From a checkpoint of a small sound classifier: 15.4M parameters, layers 8.
Rows from block 4 of a small sound classifier, named by matrix and row number. Rows with one number belong to one neuron. Each number is 128 + 24 x the weight over its row's rms, rounded and kept within 0 to 255. All counts start at 0. Numbers have three digits each.
After each neuron's rows are labels from the 100 clips, of 14976, where the neuron reaches its highest value: "strongest on" is what is common among them; "lies over" is the class under the peak. Only what is clearly more common there than usual is listed. The data: synthesized solo parts of chorales (CocoChorales).
# fc1: second MLP up (model.blocks.4.mlp.fc1.weight, 1536x256), inputs 172-255
# fc2: second MLP down (model.blocks.4.mlp.fc2.weight, 256x1536, transposed), outputs 172-255

fc1.455:181151159161103133132108086118151140089135094082156155110132110155099124142117089133094118105153129134125121137139157141100100150163123117154120108115123112131117148140112098104149148115100138156151139092141129140079124099090077121108094113170152123108
fc2.455:066176076132188078139140110135136143124127128130135117119121147100157111135116152168147136142116159146086147142129102100153137159141136111105132162115091136145163131114153141135105103155162106077107125152144107162153142141138126149162165147113157093138
strongest on: double bass; note B3
lies over: silence

fc1.449:157133134156132135151118166079119150123149178120171116120133136121094160110121080107127145105094130146097159152148082124132149117142098152153149093128161098124153126124129142175125106144086129153126128139133107144136166080107133162117105134096113186146
fc2.449:078130093120137134172149081131125107129139109100118115110086132112108119143109127171116138128170136109131123138135127118124132139144157106094126150112103117128144111138139137151154152113180104114124105158176128141099101148141121114121150110140141074092
strongest on: double bass; note G#3; note A3
lies over: silence

fc1.53:122142132174119194159145130134145145146072133161098144147091141192112179130155128154151123117153145167136101109099117110163108086163115103169153128127118123137141179153128117114131145132118115117139131127144118126094164082101121171122105088127109118136
fc2.53:092133122084147121082160109095107108160169131119164122136188126111147127121078167132097118155131124123112183114161142159087126146089141145101126147108105123128092070128146146142136160151167107105132105137084119133125137137169137133131163156096138126126
strongest on: violin
lies over: silence

fc1.241:100132154124125144165085096134103143172160133117128104155143141104104155115173133146121150147087101144145134099115119104156159140114152104112128116111147159138111136109156097130132109129109109112150107120129123158133131064103133149112153089134116136152
fc2.241:139164082134121080141167114139115128094108147142125091100138122141101096141102141118138143137111175119103124148160122130147125095120149095113123183128102097151135155126113171153106135175166111147070131155151142102124141113142131103165132169149153119129
strongest on: violin
lies over: silence

fc1.74:129133116100123097122124113105121116112144115107144144161148158161176091117138102161146134074089190136117091137135160094123145134118102094115142135152081158149175181155130145132085162094158120162131115142163160142131125111141165141194153172125133108160
fc2.74:081125110125136144115129166158157108092134142160145121145121095154126115164140168080146130127103102117142177157156141144146121127144133140111087072134129119127116109148077179185091135163169098115133107150132151113117121095156138126109155181088136138156
strongest on: saxophone
lies over: silence

fc1.358:155134150141112157098166142089094102165149148166128147150097106128095115089135167122096085139151137173129141134102121124108104140129121146121093125131148138118105140150120116105121115109165174130126153127190184137130202101110108158147117157123118159142
fc2.358:123169134128139080145100089206136141117132121148137121086132122106168164159152098125142173155126108124135127144160120150111132118141141095109158133152115124136143152142132127156120170150114119132128068118105119125159088146133171117088132099113145087114
strongest on: saxophone
lies over: silence

fc1.620:129155128121127120182120152153111142111137121161148135130131123124157154082159136179140075128140148135163147167160121133152110116134162140102093158131112151167168113115140114120107145076104092098131116112146151122136146106121110150155160102089106167140
fc2.620:076115121136162100129140125109122087123157099115114136128124138096137091070121118124115109124110106137062103117151129130111113193152111165136137155109134099161131079107147158169146137149178157107162117131125163177088126140147117143128085136105177111104
strongest on: viola
lies over: silence

fc1.634:125113137161129128174120128106127120136130137122156131127093143127130110088152132102099156114113155156110083066106136130172142116104119087127146122120141120146148184131152115115126075137170139152135095139128142155117151125172169113099094135157120120096
fc2.634:102173107112120104095110118157111142130167156152128129131154087154133185124134151114109121131108151139130142168171130145087125148144151096174100119130107110100167095124109142144136155151127108125100129154120114118149131135140132145147159159092166071144
strongest on: saxophone; note D#4
lies over: silence

fc1.749:120125153134118084113108169138111181148105132116102100102171120139142142148094121078162133112108120132096143168135125201125118098136090117125136128120091105101169191151131159149133088110115164164169077166110156107156134170112143137098134144119122119165
fc2.749:138153077138127150174150077131143124096147121103149127152118119147145097152144165188105184156115149120117128114133099125082141147138161121117100112124126134134102105121146114136136172160151114092089134095152112157123180075166157125165099168129153082126
strongest on: viola; note E4; note D4; note D#4
lies over: silence

fc1.126:159146116170155126145139141081130164121114101137071129147060106126135156164130167111138093112128097112085081118098130125113126094085147159108132127117111102127087117129130133083155118085139135112113129158142112143125115090154142131137124120114131113110
fc2.126:139175099123133114165085096143099131149140166096170114145108172100160131159143171145120120139126161084152148137147134160132134171163158121120172152144097138149146114122157150097101114146142159121153135091142091134172148115157104156104150162135121124131
strongest on: violin; viola
lies over: silence

fc1.347:107159137144136131169130150117125171099108131088112129130132102144142091126136159147143130085133149130169062121082160093098155163103123100130155121129109153134147161154127135111080137088163100150143141108157173148139121094144139115183097132093114099149
fc2.347:099129115118122121106137144104115108144134179128166139105112134108143121157130152120146180151103128136170176141172111161149147141149154125113115102135123136138113142094163167131098122132158133132137108167116123116121174128116096139121186179092127157167
strongest on: saxophone
lies over: silence

fc1.579:127112139111119116120115153129146116116115166105109141105106101123123097108109127157153135067094183139117126177146163089154131120098141122130124131144093136176175166156127133129079107132175074139133114162128121129144144084162138105104149142124159113141
fc2.579:092141092141143140103092134148131130119139121143142143141147121172141111145147132094141096147106109096121150134150145154158113132139146132113097078138139134122120116142077153178100120165112129117146095139133128125139127083154097160123153181092155113124
strongest on: saxophone
lies over: silence

fc1.507:114072108149151135125121133123153125078169090154100103130129175142101114142132100139156083099122144168127124127127095087136114128122139092138112125089126089120159140140116152112153147110100137148140130119141108117115102083073130113128097156095109115081
fc2.507:100161155164132138115153146126125159124145160170101083143055128075182168108075113115113100136143146154134155153131123108117152138151091142131117149135172136134144171121162178142142133174141131132156123101125114121141156143136124116093133144128142116130
strongest on: trombone; trumpet
lies over: silence

fc1.708:139130146173135154108107157156131129120121136098102136133146105094100079109074101145132130115110098153091076148102084133118138138156114120116126097135078123089132126144165084103147157108159117147119103133132125111085152100098124128128092117150134112117
fc2.708:112158074119179087158130130129103123144154149180139138110123118148153136131094157119122155141106183133103189150154125165142100136130150146087120182135111100179122130126113164173124135158088119119147154126113122104145143142158122143116148110113149121137
strongest on: violin
lies over: silence

fc1.464:155133123145131147121105179103123101135135085150108090118134156178107111140124137113124153111146134150095146135107139149120145104138134140110109134092145119140159109100139137119138149105165140131146136147168112121128142130107129125173079181147113105160
fc2.464:127149139137160090158152106155129118122135164142143103120081122077150190128102109134134145130076121132145150141152092108128090151125146131112150137150100133134117144120118117158111102148115101126096089134123141106132138130152110117125165098088130120115
strongest on: viola; tuba
lies over: silence

fc1.221:088092138118129121138129114111164134114137105127126144133140136135114125170080116155097153125125150150080117154129130185121159155109158145122143124130123138163124158101141102190091081143101119139124092097125156168165110129117130117141100163110121124101
fc2.221:144129131145107101124142130140140143161133134133160130150155133130106146110176152135112124110144132124114123117139135121117129152137106107148117107090089126115097058166114125145144132142130080152122116131121145132130154113117123162159130161165145165139
strongest on: tuba; note G#3; note A#3; note A3
lies over: silence

fc1.296:142093183127126123081166102163137143119112107186147121084095124109082139146149153162119131106109155139152105160133119165133143172082127138108120119099139084128115133165120098140153092136131127152154110173109137096121138092135111137122155138114115145116
fc2.296:123211086151154126171107116123110138135150098091106096112164136112115149107102131144147113127121134128097126147116108099129097087160155130132139157149098134165168140110163158129137125117117140109102123106097135154150144134146142089148098128135147069134
strongest on: oboe; note A#4
lies over: silence

fc1.549:143098113114146139106095128126152085123125154172104145115138114153088152123162150148142103111097126145133164101130160139154106164098139122144118147070142160078158142157139138084164102127124126073123124148104139125126105137105144154120120124163149119082
fc2.549:134174111137152125179178120160112156114132087122113098132136116118148157099109100097145126168129148097125116142133105123123102123139139079072154144185148092197107131136126157173113140160099135129136126136181141125098117121137126099153112139106148101190
strongest on: trombone; note D#4; note C#4; note F4
lies over: silence

fc1.354:176114125161152110144112118143113111156124108183128143132117106151167167106140140108127140155088110170156117141153111131141081107118111109147143101114136115123128109119129134159082150116109135108109143115100089147112102105103141149108115078123138119129
fc2.354:120159130147122145139143124148086113057119138112140097159132174121092139111122100153125098155099198114084144128159120110144117165121130092138164171132120092168103160109159139125166098145146100141122123155153152097134123138102148127164134172122127145133
strongest on: trombone
lies over: silence

fc1.536:105100140104158139182141139181113138119130146178143144092127154112153088111159124123139097157109147118120121137167131161138123118131172116108120156131090157177176065108106087112104169119162165131157132146112166074113112113094116165125141132085120130120
fc2.536:075119093126150130124125160079142110111137110120124160092143128113136119104146130107109136134099115130093138106150156159108136178162139156127109119131146121158139072110111117148157130142158151078124133145114159137087144146162118158136131158079175157085
strongest on: tuba; note C#4; note B3
lies over: silence

fc1.502:121143136159149193151129147116143132139171148135133113132078132118179118078161117124134135129115117129087121106086109149097166117095138148136096121112118149146086143158128104138129127143159130108073101111110120108126153062128097124126128146116102125122
fc2.502:139144098130103092123131114120099126148147160081150148170140155112121152174134137118088124154090158144130135130166134161107159116162139112127168130177104135165138141116194140138155131149159146105152121161145125139141113154106114132160113134130166108155
strongest on: violin; note C5
lies over: silence

fc1.3:075142130136142147140153125120121133132116142113124131138122099155180133139084138148135170110125145090150131110153168069134176126108142093123143154109126122137150185139144128130102122111199120146125145123111169086108141102169123125153114085131170104150
fc2.3:122146098121105078146120131144126096132115102152152121137138136156132151146128122156110106143108152143094119114159079158128091172101132116106132102120105135166131130128105118198121101134128104126147116143118081159166138076151154119159157129129146120131
strongest on: saxophone; note E4; note G#4
lies over: silence

fc1.158:124119089147152147125096146142133074165174121170138123087134122077157104089179165134136131104112111127081127144142127129136099139124112129162122084138113098122105118112102152142106130128126127124117129197127161129163122113091096131127126151163133140122
fc2.158:130132142145123092154161111116155157098120115111113134126074166147096148115087091120112174166139150109115113117126130095147115107153137125125120166127133136121144137119110132125152108150180101099112126132153108144114148116145129117127133108067122105118
strongest on: double bass; note G#3; note A3
lies over: silence

fc1.539:142115141137098097082161140185127108120100102119123113121172126145132098150120132159160130175108137111126097169104178115147078141119075102128144144142126135069113139147136096118185110091139167125109123123114161124117170118114119109139124132134136132153
fc2.539:123102111131126123122134080086134143121136068109171138144115118131111116133122161103109128114111144119090105185120138130137105138118106144124112089098136119080121111080172116116115130147087151159117119148156157139112134127092156142071114131138112088163
strongest on: oboe; note A#4
lies over: silence

fc1.640:149103105121089111168155126115132080116108107101128182104165103119129112167101092144088160142111124139115114136117134098110146154118106108138130148133155072123191146101140138134140163098131120140146143125119104148104140155141115147161136137124127150098
fc2.640:122147113171136125100111150149151136144146118136143134145139135159126119109136134118158097085122143149084115119186153132124122160137125136140116105083101143133112100093130095164136106187151086110105130130110120127125098078149108153156172187116146099131
strongest on: violin; flute; note F5
lies over: silence

fc1.135:131094133111115125112106148112113118146114108125190135132086126114067136126119154118114136107124129112154097139102134121091149134122076084116120132126124115110122134148157147108120136075139116166119133131094141115098135129121123169110115114117159114165
fc2.135:130130084156143112157127119180136155134117112130094143135169144114174153160117144150121100174153137145115148124160140136134133114134165148156153136132086143134126082130146134128124106181149107115113120089148126152147181150121137128124152159145085128138
strongest on: trombone; note D4; viola; note E4
lies over: silence