Weights of a small sound classifier.
Training: soap at rate 0.0017, batches of 64.
Data: trained on synthesized solo parts of chorales (CocoChorales), 17.0 epochs.
Rows from block 3 of a small sound classifier, named by matrix and row number. Rows with one number belong to one neuron. Each number is 128 + 32 x the weight over its row's rms, rounded and kept within 0 to 255. All counts start at 0. Numbers have three digits each.
After each neuron's rows are labels from the 100 clips, of 14976, where the neuron reaches its highest value: "lies over" is the class under the peak. Only what is clearly more common there than usual is listed. The data: synthesized solo parts of chorales (CocoChorales). In brackets: how many of the 100.
# fc1: first MLP up (model.blocks.3.ff1.fc1.weight, 1536x256), inputs 104-155
# fc2: first MLP down (model.blocks.3.ff1.fc2.weight, 256x1536, transposed), outputs 104-155

fc1.171:085153161133106114109133164130052122185103096104097104176133139152107119072112091140078124122162136128113038223129109116144131093101105109098109144116117135
fc2.171:146090114082167144057133112113092148146141078149129121132152159143132158130148139043118085095119150100139115162086134153124133161169126097145110143107077136
lies over: G#4 (28)

fc1.476:165085084170130148159155126113088140144061151175156138110154105108130105144148113080103111128112123096179188136097150144144140177156217135105149102140164175
fc2.476:149091103145095162193133161244150188090125173135164116121148116101168149178158147099132070117130114180165160151081078129134128108166080155137168119191153146
lies over: D5 (26)

fc1.67:114151136139095193160063172154099123136145099151148061112131149096107115136051161050141097140136131125130139127118114166089092126115148080167179116150155142
fc2.67:155091143118135127077103150151134159115118087120130153088062154183136117155094120093122188138173188165164103111131102148081072084091205158170136118109146116
lies over: D#4 (36)

fc1.576:123123152065086164116121146106173088129138087149129198086157123059122120051144170148125097104161148102170142185171162131085144179109095135109105098152095100
fc2.576:178108145112139143131149200068126077138111129192086102146066097096160083183123139084081115140105121181210133181101122126210111152169164113138129080053127135
lies over: F#4 (25)

fc1.505:164115133087128196120136120084164098127106102147118102115140142145147141101133087114151151147091159106128139123109125133107111211037182187143084117099092156
fc2.505:144136157156132160171118071214104091120130123149133143143139156122099108099116135147129112129051163082084152097162105114133129096129076120192108177136165118
lies over: silence (40)

fc1.405:097121148083122104132162151133144125184161108129182120119088171143132163192128160195095101055105164130145096180070107092167161103131187113070106075107069145
fc2.405:155161176130170120135169089089098074123196152105108115047131121128090140123165196157115106124153090135122144174103097140165096146175147155104125155104091099
lies over: F4 (32)

fc1.57:068090065073093095131078155070130079142106076114186143122122160112129179137139170184091138142098189111164133154119081114072105108185142116090171140102109178
fc2.57:153071144130101205181156133080074144130172138111107116106098132075118079130147171110117123158123136146142143214099122106166170121108099160131146146107158091
lies over: D4 (30)

fc1.675:114152134135132163104091111157079166093128114131141179130109082101117138134093209097123169169150088094137141048146123178130123091065143107050145144152092122
fc2.675:096071133117162145095210108072111159118153133133122158169191109132141159130070095127130185150106135107143099147179137115068130149125134104174139143128075120
lies over: A#3 (28)

fc1.350:136123094127111180180128080179172142086088105106165142159107104115144078052148144136080121113162111192132095109111185122084177098164235107080144091120096137
fc2.350:168114040150125192159169183149107160211154135144176127139068124110162169144133120102132110157187164147190132138149091128128113181098107084136151089137118124
lies over: D4 (30)

fc1.209:149140141101160108113123130117148064156176154129165160138217175086130110100127150111209100150152191088121195103136130116155114131137186154139178099128153104
fc2.209:214095141126110200151094129191127125106121143144162110164095182103156086183087129106164162105097108183127165145083130143204126161064168127117110064143208163
lies over: silence (86)

fc1.116:112177109130139107096082114091191068086137089157110131159144095117120141118127118144129147139135180155169119144118147143097200173134115182064073111136104149
fc2.116:151124162113092075142133137015141048106111093202109177142051137103117069114106173162148158140101142148129118148121171129170097175170155145081126138138118121
lies over: G#4 (26)

fc1.323:163105120155098216147158112165193140108104085142137103098114082060086127102102066123142182126093209173121098087107100175132091105144153142152112148139062091
fc2.323:114121130165107097105145076162149118171132034067172149137115127122059109101092100135124097138114188090170133104121136139054153134111169091214115149156141125
lies over: silence (43)

fc1.140:120130186128136139104120143131172074158190061100191144129108126125194142090183111110175134124094148130117162133124179139135151163132190133162158122147158133
fc2.140:179057129084123101105116104141130080135140160142101145139139156169103119116094160104111138116144139131113176116100110187176071142125050112122139130122190157
lies over: A#4 (30); B4 (25)

fc1.184:107203112104084160123133130079175084085137135161141094112119104091157121096074116121107151074154119164125135161125128154133184102130129087043158114112081106
fc2.184:103104161090100098132095138047156106113166068145115160151112109154073104103149177137112156125146186119113146139100151113130112103116157157096121121083123091
lies over: D#4 (25)

fc1.672:136148128092078171136118122109166052113146096151120101145163060148118102091109169182091145082131118157143153154126163127121167120155104129070108098151142127
fc2.672:170139185100107121083116148000104086117129090188110141166064106139113123123098176098107151129146125137210143161097138154125145140136182143119121110072081096
lies over: silence (84)

fc1.374:068128160109166084098139124130098131153127067146165134097104164134135114140110167167095089083112147115105128161124138118132151112106173079102134100153151155
fc2.374:141164211144174132146159130089095095146205178111119139064173132119107122138203189138125114088144159127107127184076102125164115159153134141113134155097069147
lies over: F4 (32)

fc1.135:131168146036128168153106101075164074154127096165094085081206117100149168119116171114160133094098101172132110169159142102120204144172139137092116087155103109
fc2.135:146112206099107114118160166028142100104157096190082117163041113102125109118125153091109153144118121142196121180079166101166136145085161113122111092028095118
lies over: F#4 (31)

fc1.562:132121118152176123129128185109160097195153095148160116088122132145143166130137154153174133183119147103107164157165143129148141115148129090215165143096145160
fc2.562:184065180107114153147134069139092163151130136159119144089157171142143091079106102127116106097101098165047152092131101139136135147168081121161100135128199110
lies over: A4 (35)

fc1.309:107153113109087124130094127134109151154101131100148129091092132093124100115082126143103118120175146092149108153159133138125163094128111176076088125145110109
fc2.309:104095078117099184133206084111121129137134108156176121202143146105103187119099140110121178134077116147062112103107141118146096153116135094119124115158132165
lies over: D#4 (25)

fc1.465:172130123188191144108108124132163132135121131121178096097114100119160171128094159145134065173096133085118221170149166101151178137083208105144157135184152168
fc2.465:201087150124091136175144128161127154112105175138131072119183172176083097125106104095137128092114126154091147122138108127134146152167070157161114141198224167
lies over: A4 (33)

fc1.255:114158137139186139102167125065178111126082095099175118132105163158150153121142138083176121116134126132146157135140178142076074160092169187141119131165128159
fc2.255:157069154114043120111117072143148144150132131143152121155131189128177086128078104141169133103074122174053141136101123172206134140118152100135105116138181118
lies over: silence (87)

fc1.128:145195133098124146075063093106130149141122132174121139178124104146056112117118097123097119089095142101084155140168121138186171065142135132064147165082176070
fc2.128:135091185168155104092193128104097154075199152144099152146169175121100167160129157160140137118092088081112115181111116116102112159106139148164140143113085173
lies over: F#3 (30)

fc1.466:128124133189089133136123196162140153178148131095096127187154053115057061154066124120149094112074137079100148141125096152153093120168108128129187162165111081
fc2.466:114104106116107101065104141130127168184080089139124106081127091126111106147115129102104125092138149179114144174114101143084134086118185115238162110161133190
lies over: silence (83)

fc1.363:173202104126101130116064118123108126138102132138104143195152145154127100190129113142076122112142096111100138110116133150149125098096174166119123138141138120
fc2.363:109131154154139086118171061106099128065178166194086119140149154155054111130136143154103115145045114086110151158143196072098097119113136173127090157115110159
lies over: A#3 (26)

fc1.502:084023135096119142107131105135170133193169072120163120072080108129151166198148147193167154146148179083148066137084070124117104086164102093140059127144135131
fc2.502:141087163110125115076154046113121128160174063099096156107094142097111132136146171098103150130125117077118148128157089127116168124164106116144119108095070085
lies over: E4 (41)

fc1.218:176125118163068126142166157133107153078151148078102089164117126136118130152113123103145117099120106180095115093128128137102096112156137096187145084159186086
fc2.218:067107188126085081090097099098198114100108131101090109124143103185073132124119112159114174121166117117106126083189125108077093095150157147189102118134153122
lies over: E5 (52); F5 (42)

fc1.23:123181091098126145135171144159110187150089134144147158171079110139203101108104166129149113174090148195106127132094104129091125123184126150088143185104128139
fc2.23:113080154087094168099180125114127200124187146169144136159187120079180086162138081155136171110104129085086085124147170159149113116061141139136128111123091133
lies over: A#3 (76)

fc1.608:199177143169113172158134103107135107105072142086164180145158119142142131133139118112111140118183110148038156129172133115105082071123141110164105140200139112
fc2.608:138157138130153122152092198179153186132120192150133128153121093155204131119169114188136126130122069147162152086113168144172046098136123144155108157150163147
lies over: G5 (25)

fc1.257:137096160077177159099087182123131063147153073152177135106117208122084098151167130171105119125119186077133085181082124142126140093202156149078159068122113073
fc2.257:122176185135167156125149152136085131153200145121123134063135129107117153149201206157116144114132134111129139171060087126143120123139130125110100151100105137
lies over: F4 (25)

fc1.659:158117106119130101166120118123083157170108143155173130123111125092101130103109054122104124140082165163129122122086161108104115119104125133156145120114173197
fc2.659:186094105126131154092135175141116145048158149146136153093164118110162111119144176157133097123096140175159128140138182121188169177103085182130165116135093110
lies over: B4 (27)

fc1.349:079185160094091098076106103101098148089123141103144132126153105116096168144105132160156163145155079130104135169144132086123166119115139101081165106096125119
fc2.349:200045058137118157128161180146148140165133129137173140129116097167153133154173126075121114110146095167160141182078120154214117203130108062148114053206138160
lies over: B3 (27)

fc1.386:141134124136155200090101106077100081155147122084196094140135067102077120102096120141170153132089114130127154184107179122042155174119168147076154142191157142
fc2.386:219146119106097156113146151024172089132074136166080158114098137126162119181130127060128117160136146166224156187099174118146137135164140153130051108041108166
lies over: F#4 (41)

fc1.531:124175139138123157108067093124053198164121136133100140175100085112107170152133118053127133128120129132083173124155114142126086064120111119134126175123143120
fc2.531:092076072123137110111187058110106139134146114133116155152169150139102121116101111077122152111099132100134142091175154128067126147090103110186129104133132139
lies over: B3 (32); A#3 (28)

fc1.262:177097169155175104130136081135075094173175143096177130124179107134141105101098156132111081165123146091149148140111152177138184138121197133104104100136148151
fc2.262:188082056112087176171155201105159130153164122095099099102074125134163138127123122083130165153107137175153108140110082122196071158070119114107117113128120150
lies over: G#3 (26)

fc1.47:132166149095103130129067112106155082113118065179151117122137115101127116136105158147184161062190114145152140215146163166109142116113117119046077059154100138
fc2.47:124093184095078128124136151000145061113145093176053146152073085129129100131110143086094151116151139120186114166115186136122161142120178119100130109072086105
lies over: F#4 (25)

fc1.123:177162089153154137110100149121160081095115125192110112067143134065197137131135111095090140115142176169165131135156078156066127136104103139150099078116114169
fc2.123:130104119174118152113148134137098134147119079150109154153153172148077189072160094150101089122082170088186136110174124087116205158099157119140136155080133143
lies over: silence (46)

fc1.7:137137117103097185140091166152178132124101152086043129150095065096065116172106142128151091072121153134107088124076091148142147083158135091119182115213105096
fc2.7:110126096117113110089153128119178177176129089097125133117143089121087094116082093104092150134130149125115118167151122138060141089136214091210128135157137157
lies over: D#4 (25)

fc1.326:172121129186095138144161123189137151101108124146106090120088146103140145107101102103166117158106152185086111116156117130098064159133119081155164150163166056
fc2.326:057137177133084092084162094103163126140116118099104132163152086161113119118124083139082133081178145110088135092178113103033123099137132156195119138168138121
lies over: F5 (60)

fc1.677:124079132095142088137139126148099131177192084151132086140096120152093166135092143172131099107114150089123084190154160112171193090172135118096121067127108132
fc2.677:153101186122151141074153060060123101129181096111063160066128147141087144138181196140098141108120124125117148174101075119148103173183132093153110164074068151
lies over: E4 (28)

fc1.520:099106153137115142125158187098185127154158104112223100094092179083137096125116154150220134216149168118145159132088194161114108107157183130144144136164135148
fc2.520:138145185091083142122150052135123127164182120149134127116106166116140087099112170150130146101080102176062151117122088200191079141129128165157123115120139101
lies over: silence (43)

fc1.580:114138109104170149129109148085135115173151136140150138085130123142160146131134122148108137193153114123104140175114196067116170136106143148169141123177183156
fc2.580:212083141111056170177107088152110139126119150142115115133153194138160083068118105122174141117082124154050117140132099160162115115159124116160099126133208138
lies over: A4 (25)

fc1.720:115150124094112104104070080133040121111101106066124110135152079083131132107130117101173154118091113132148134145153105135103114101116102070049167074044099135
fc2.720:105023150106080148161226158106110129101121164190111113175116141143103150122114142108073199152142153159189096139136165111117156124080123142097130110108093143
lies over: A#3 (42); silence (34)

fc1.495:092134124069168101049098138109143141175122081081186095115099130133134133148098146113155126214144162101128176115140125142096157123184172191155174069171142165
fc2.495:204073139079111154128144090136088146176149118142133170132086158128125087123112119141132155071096106148061183112109098155154102143131101103135123146109167110
lies over: G#4 (25)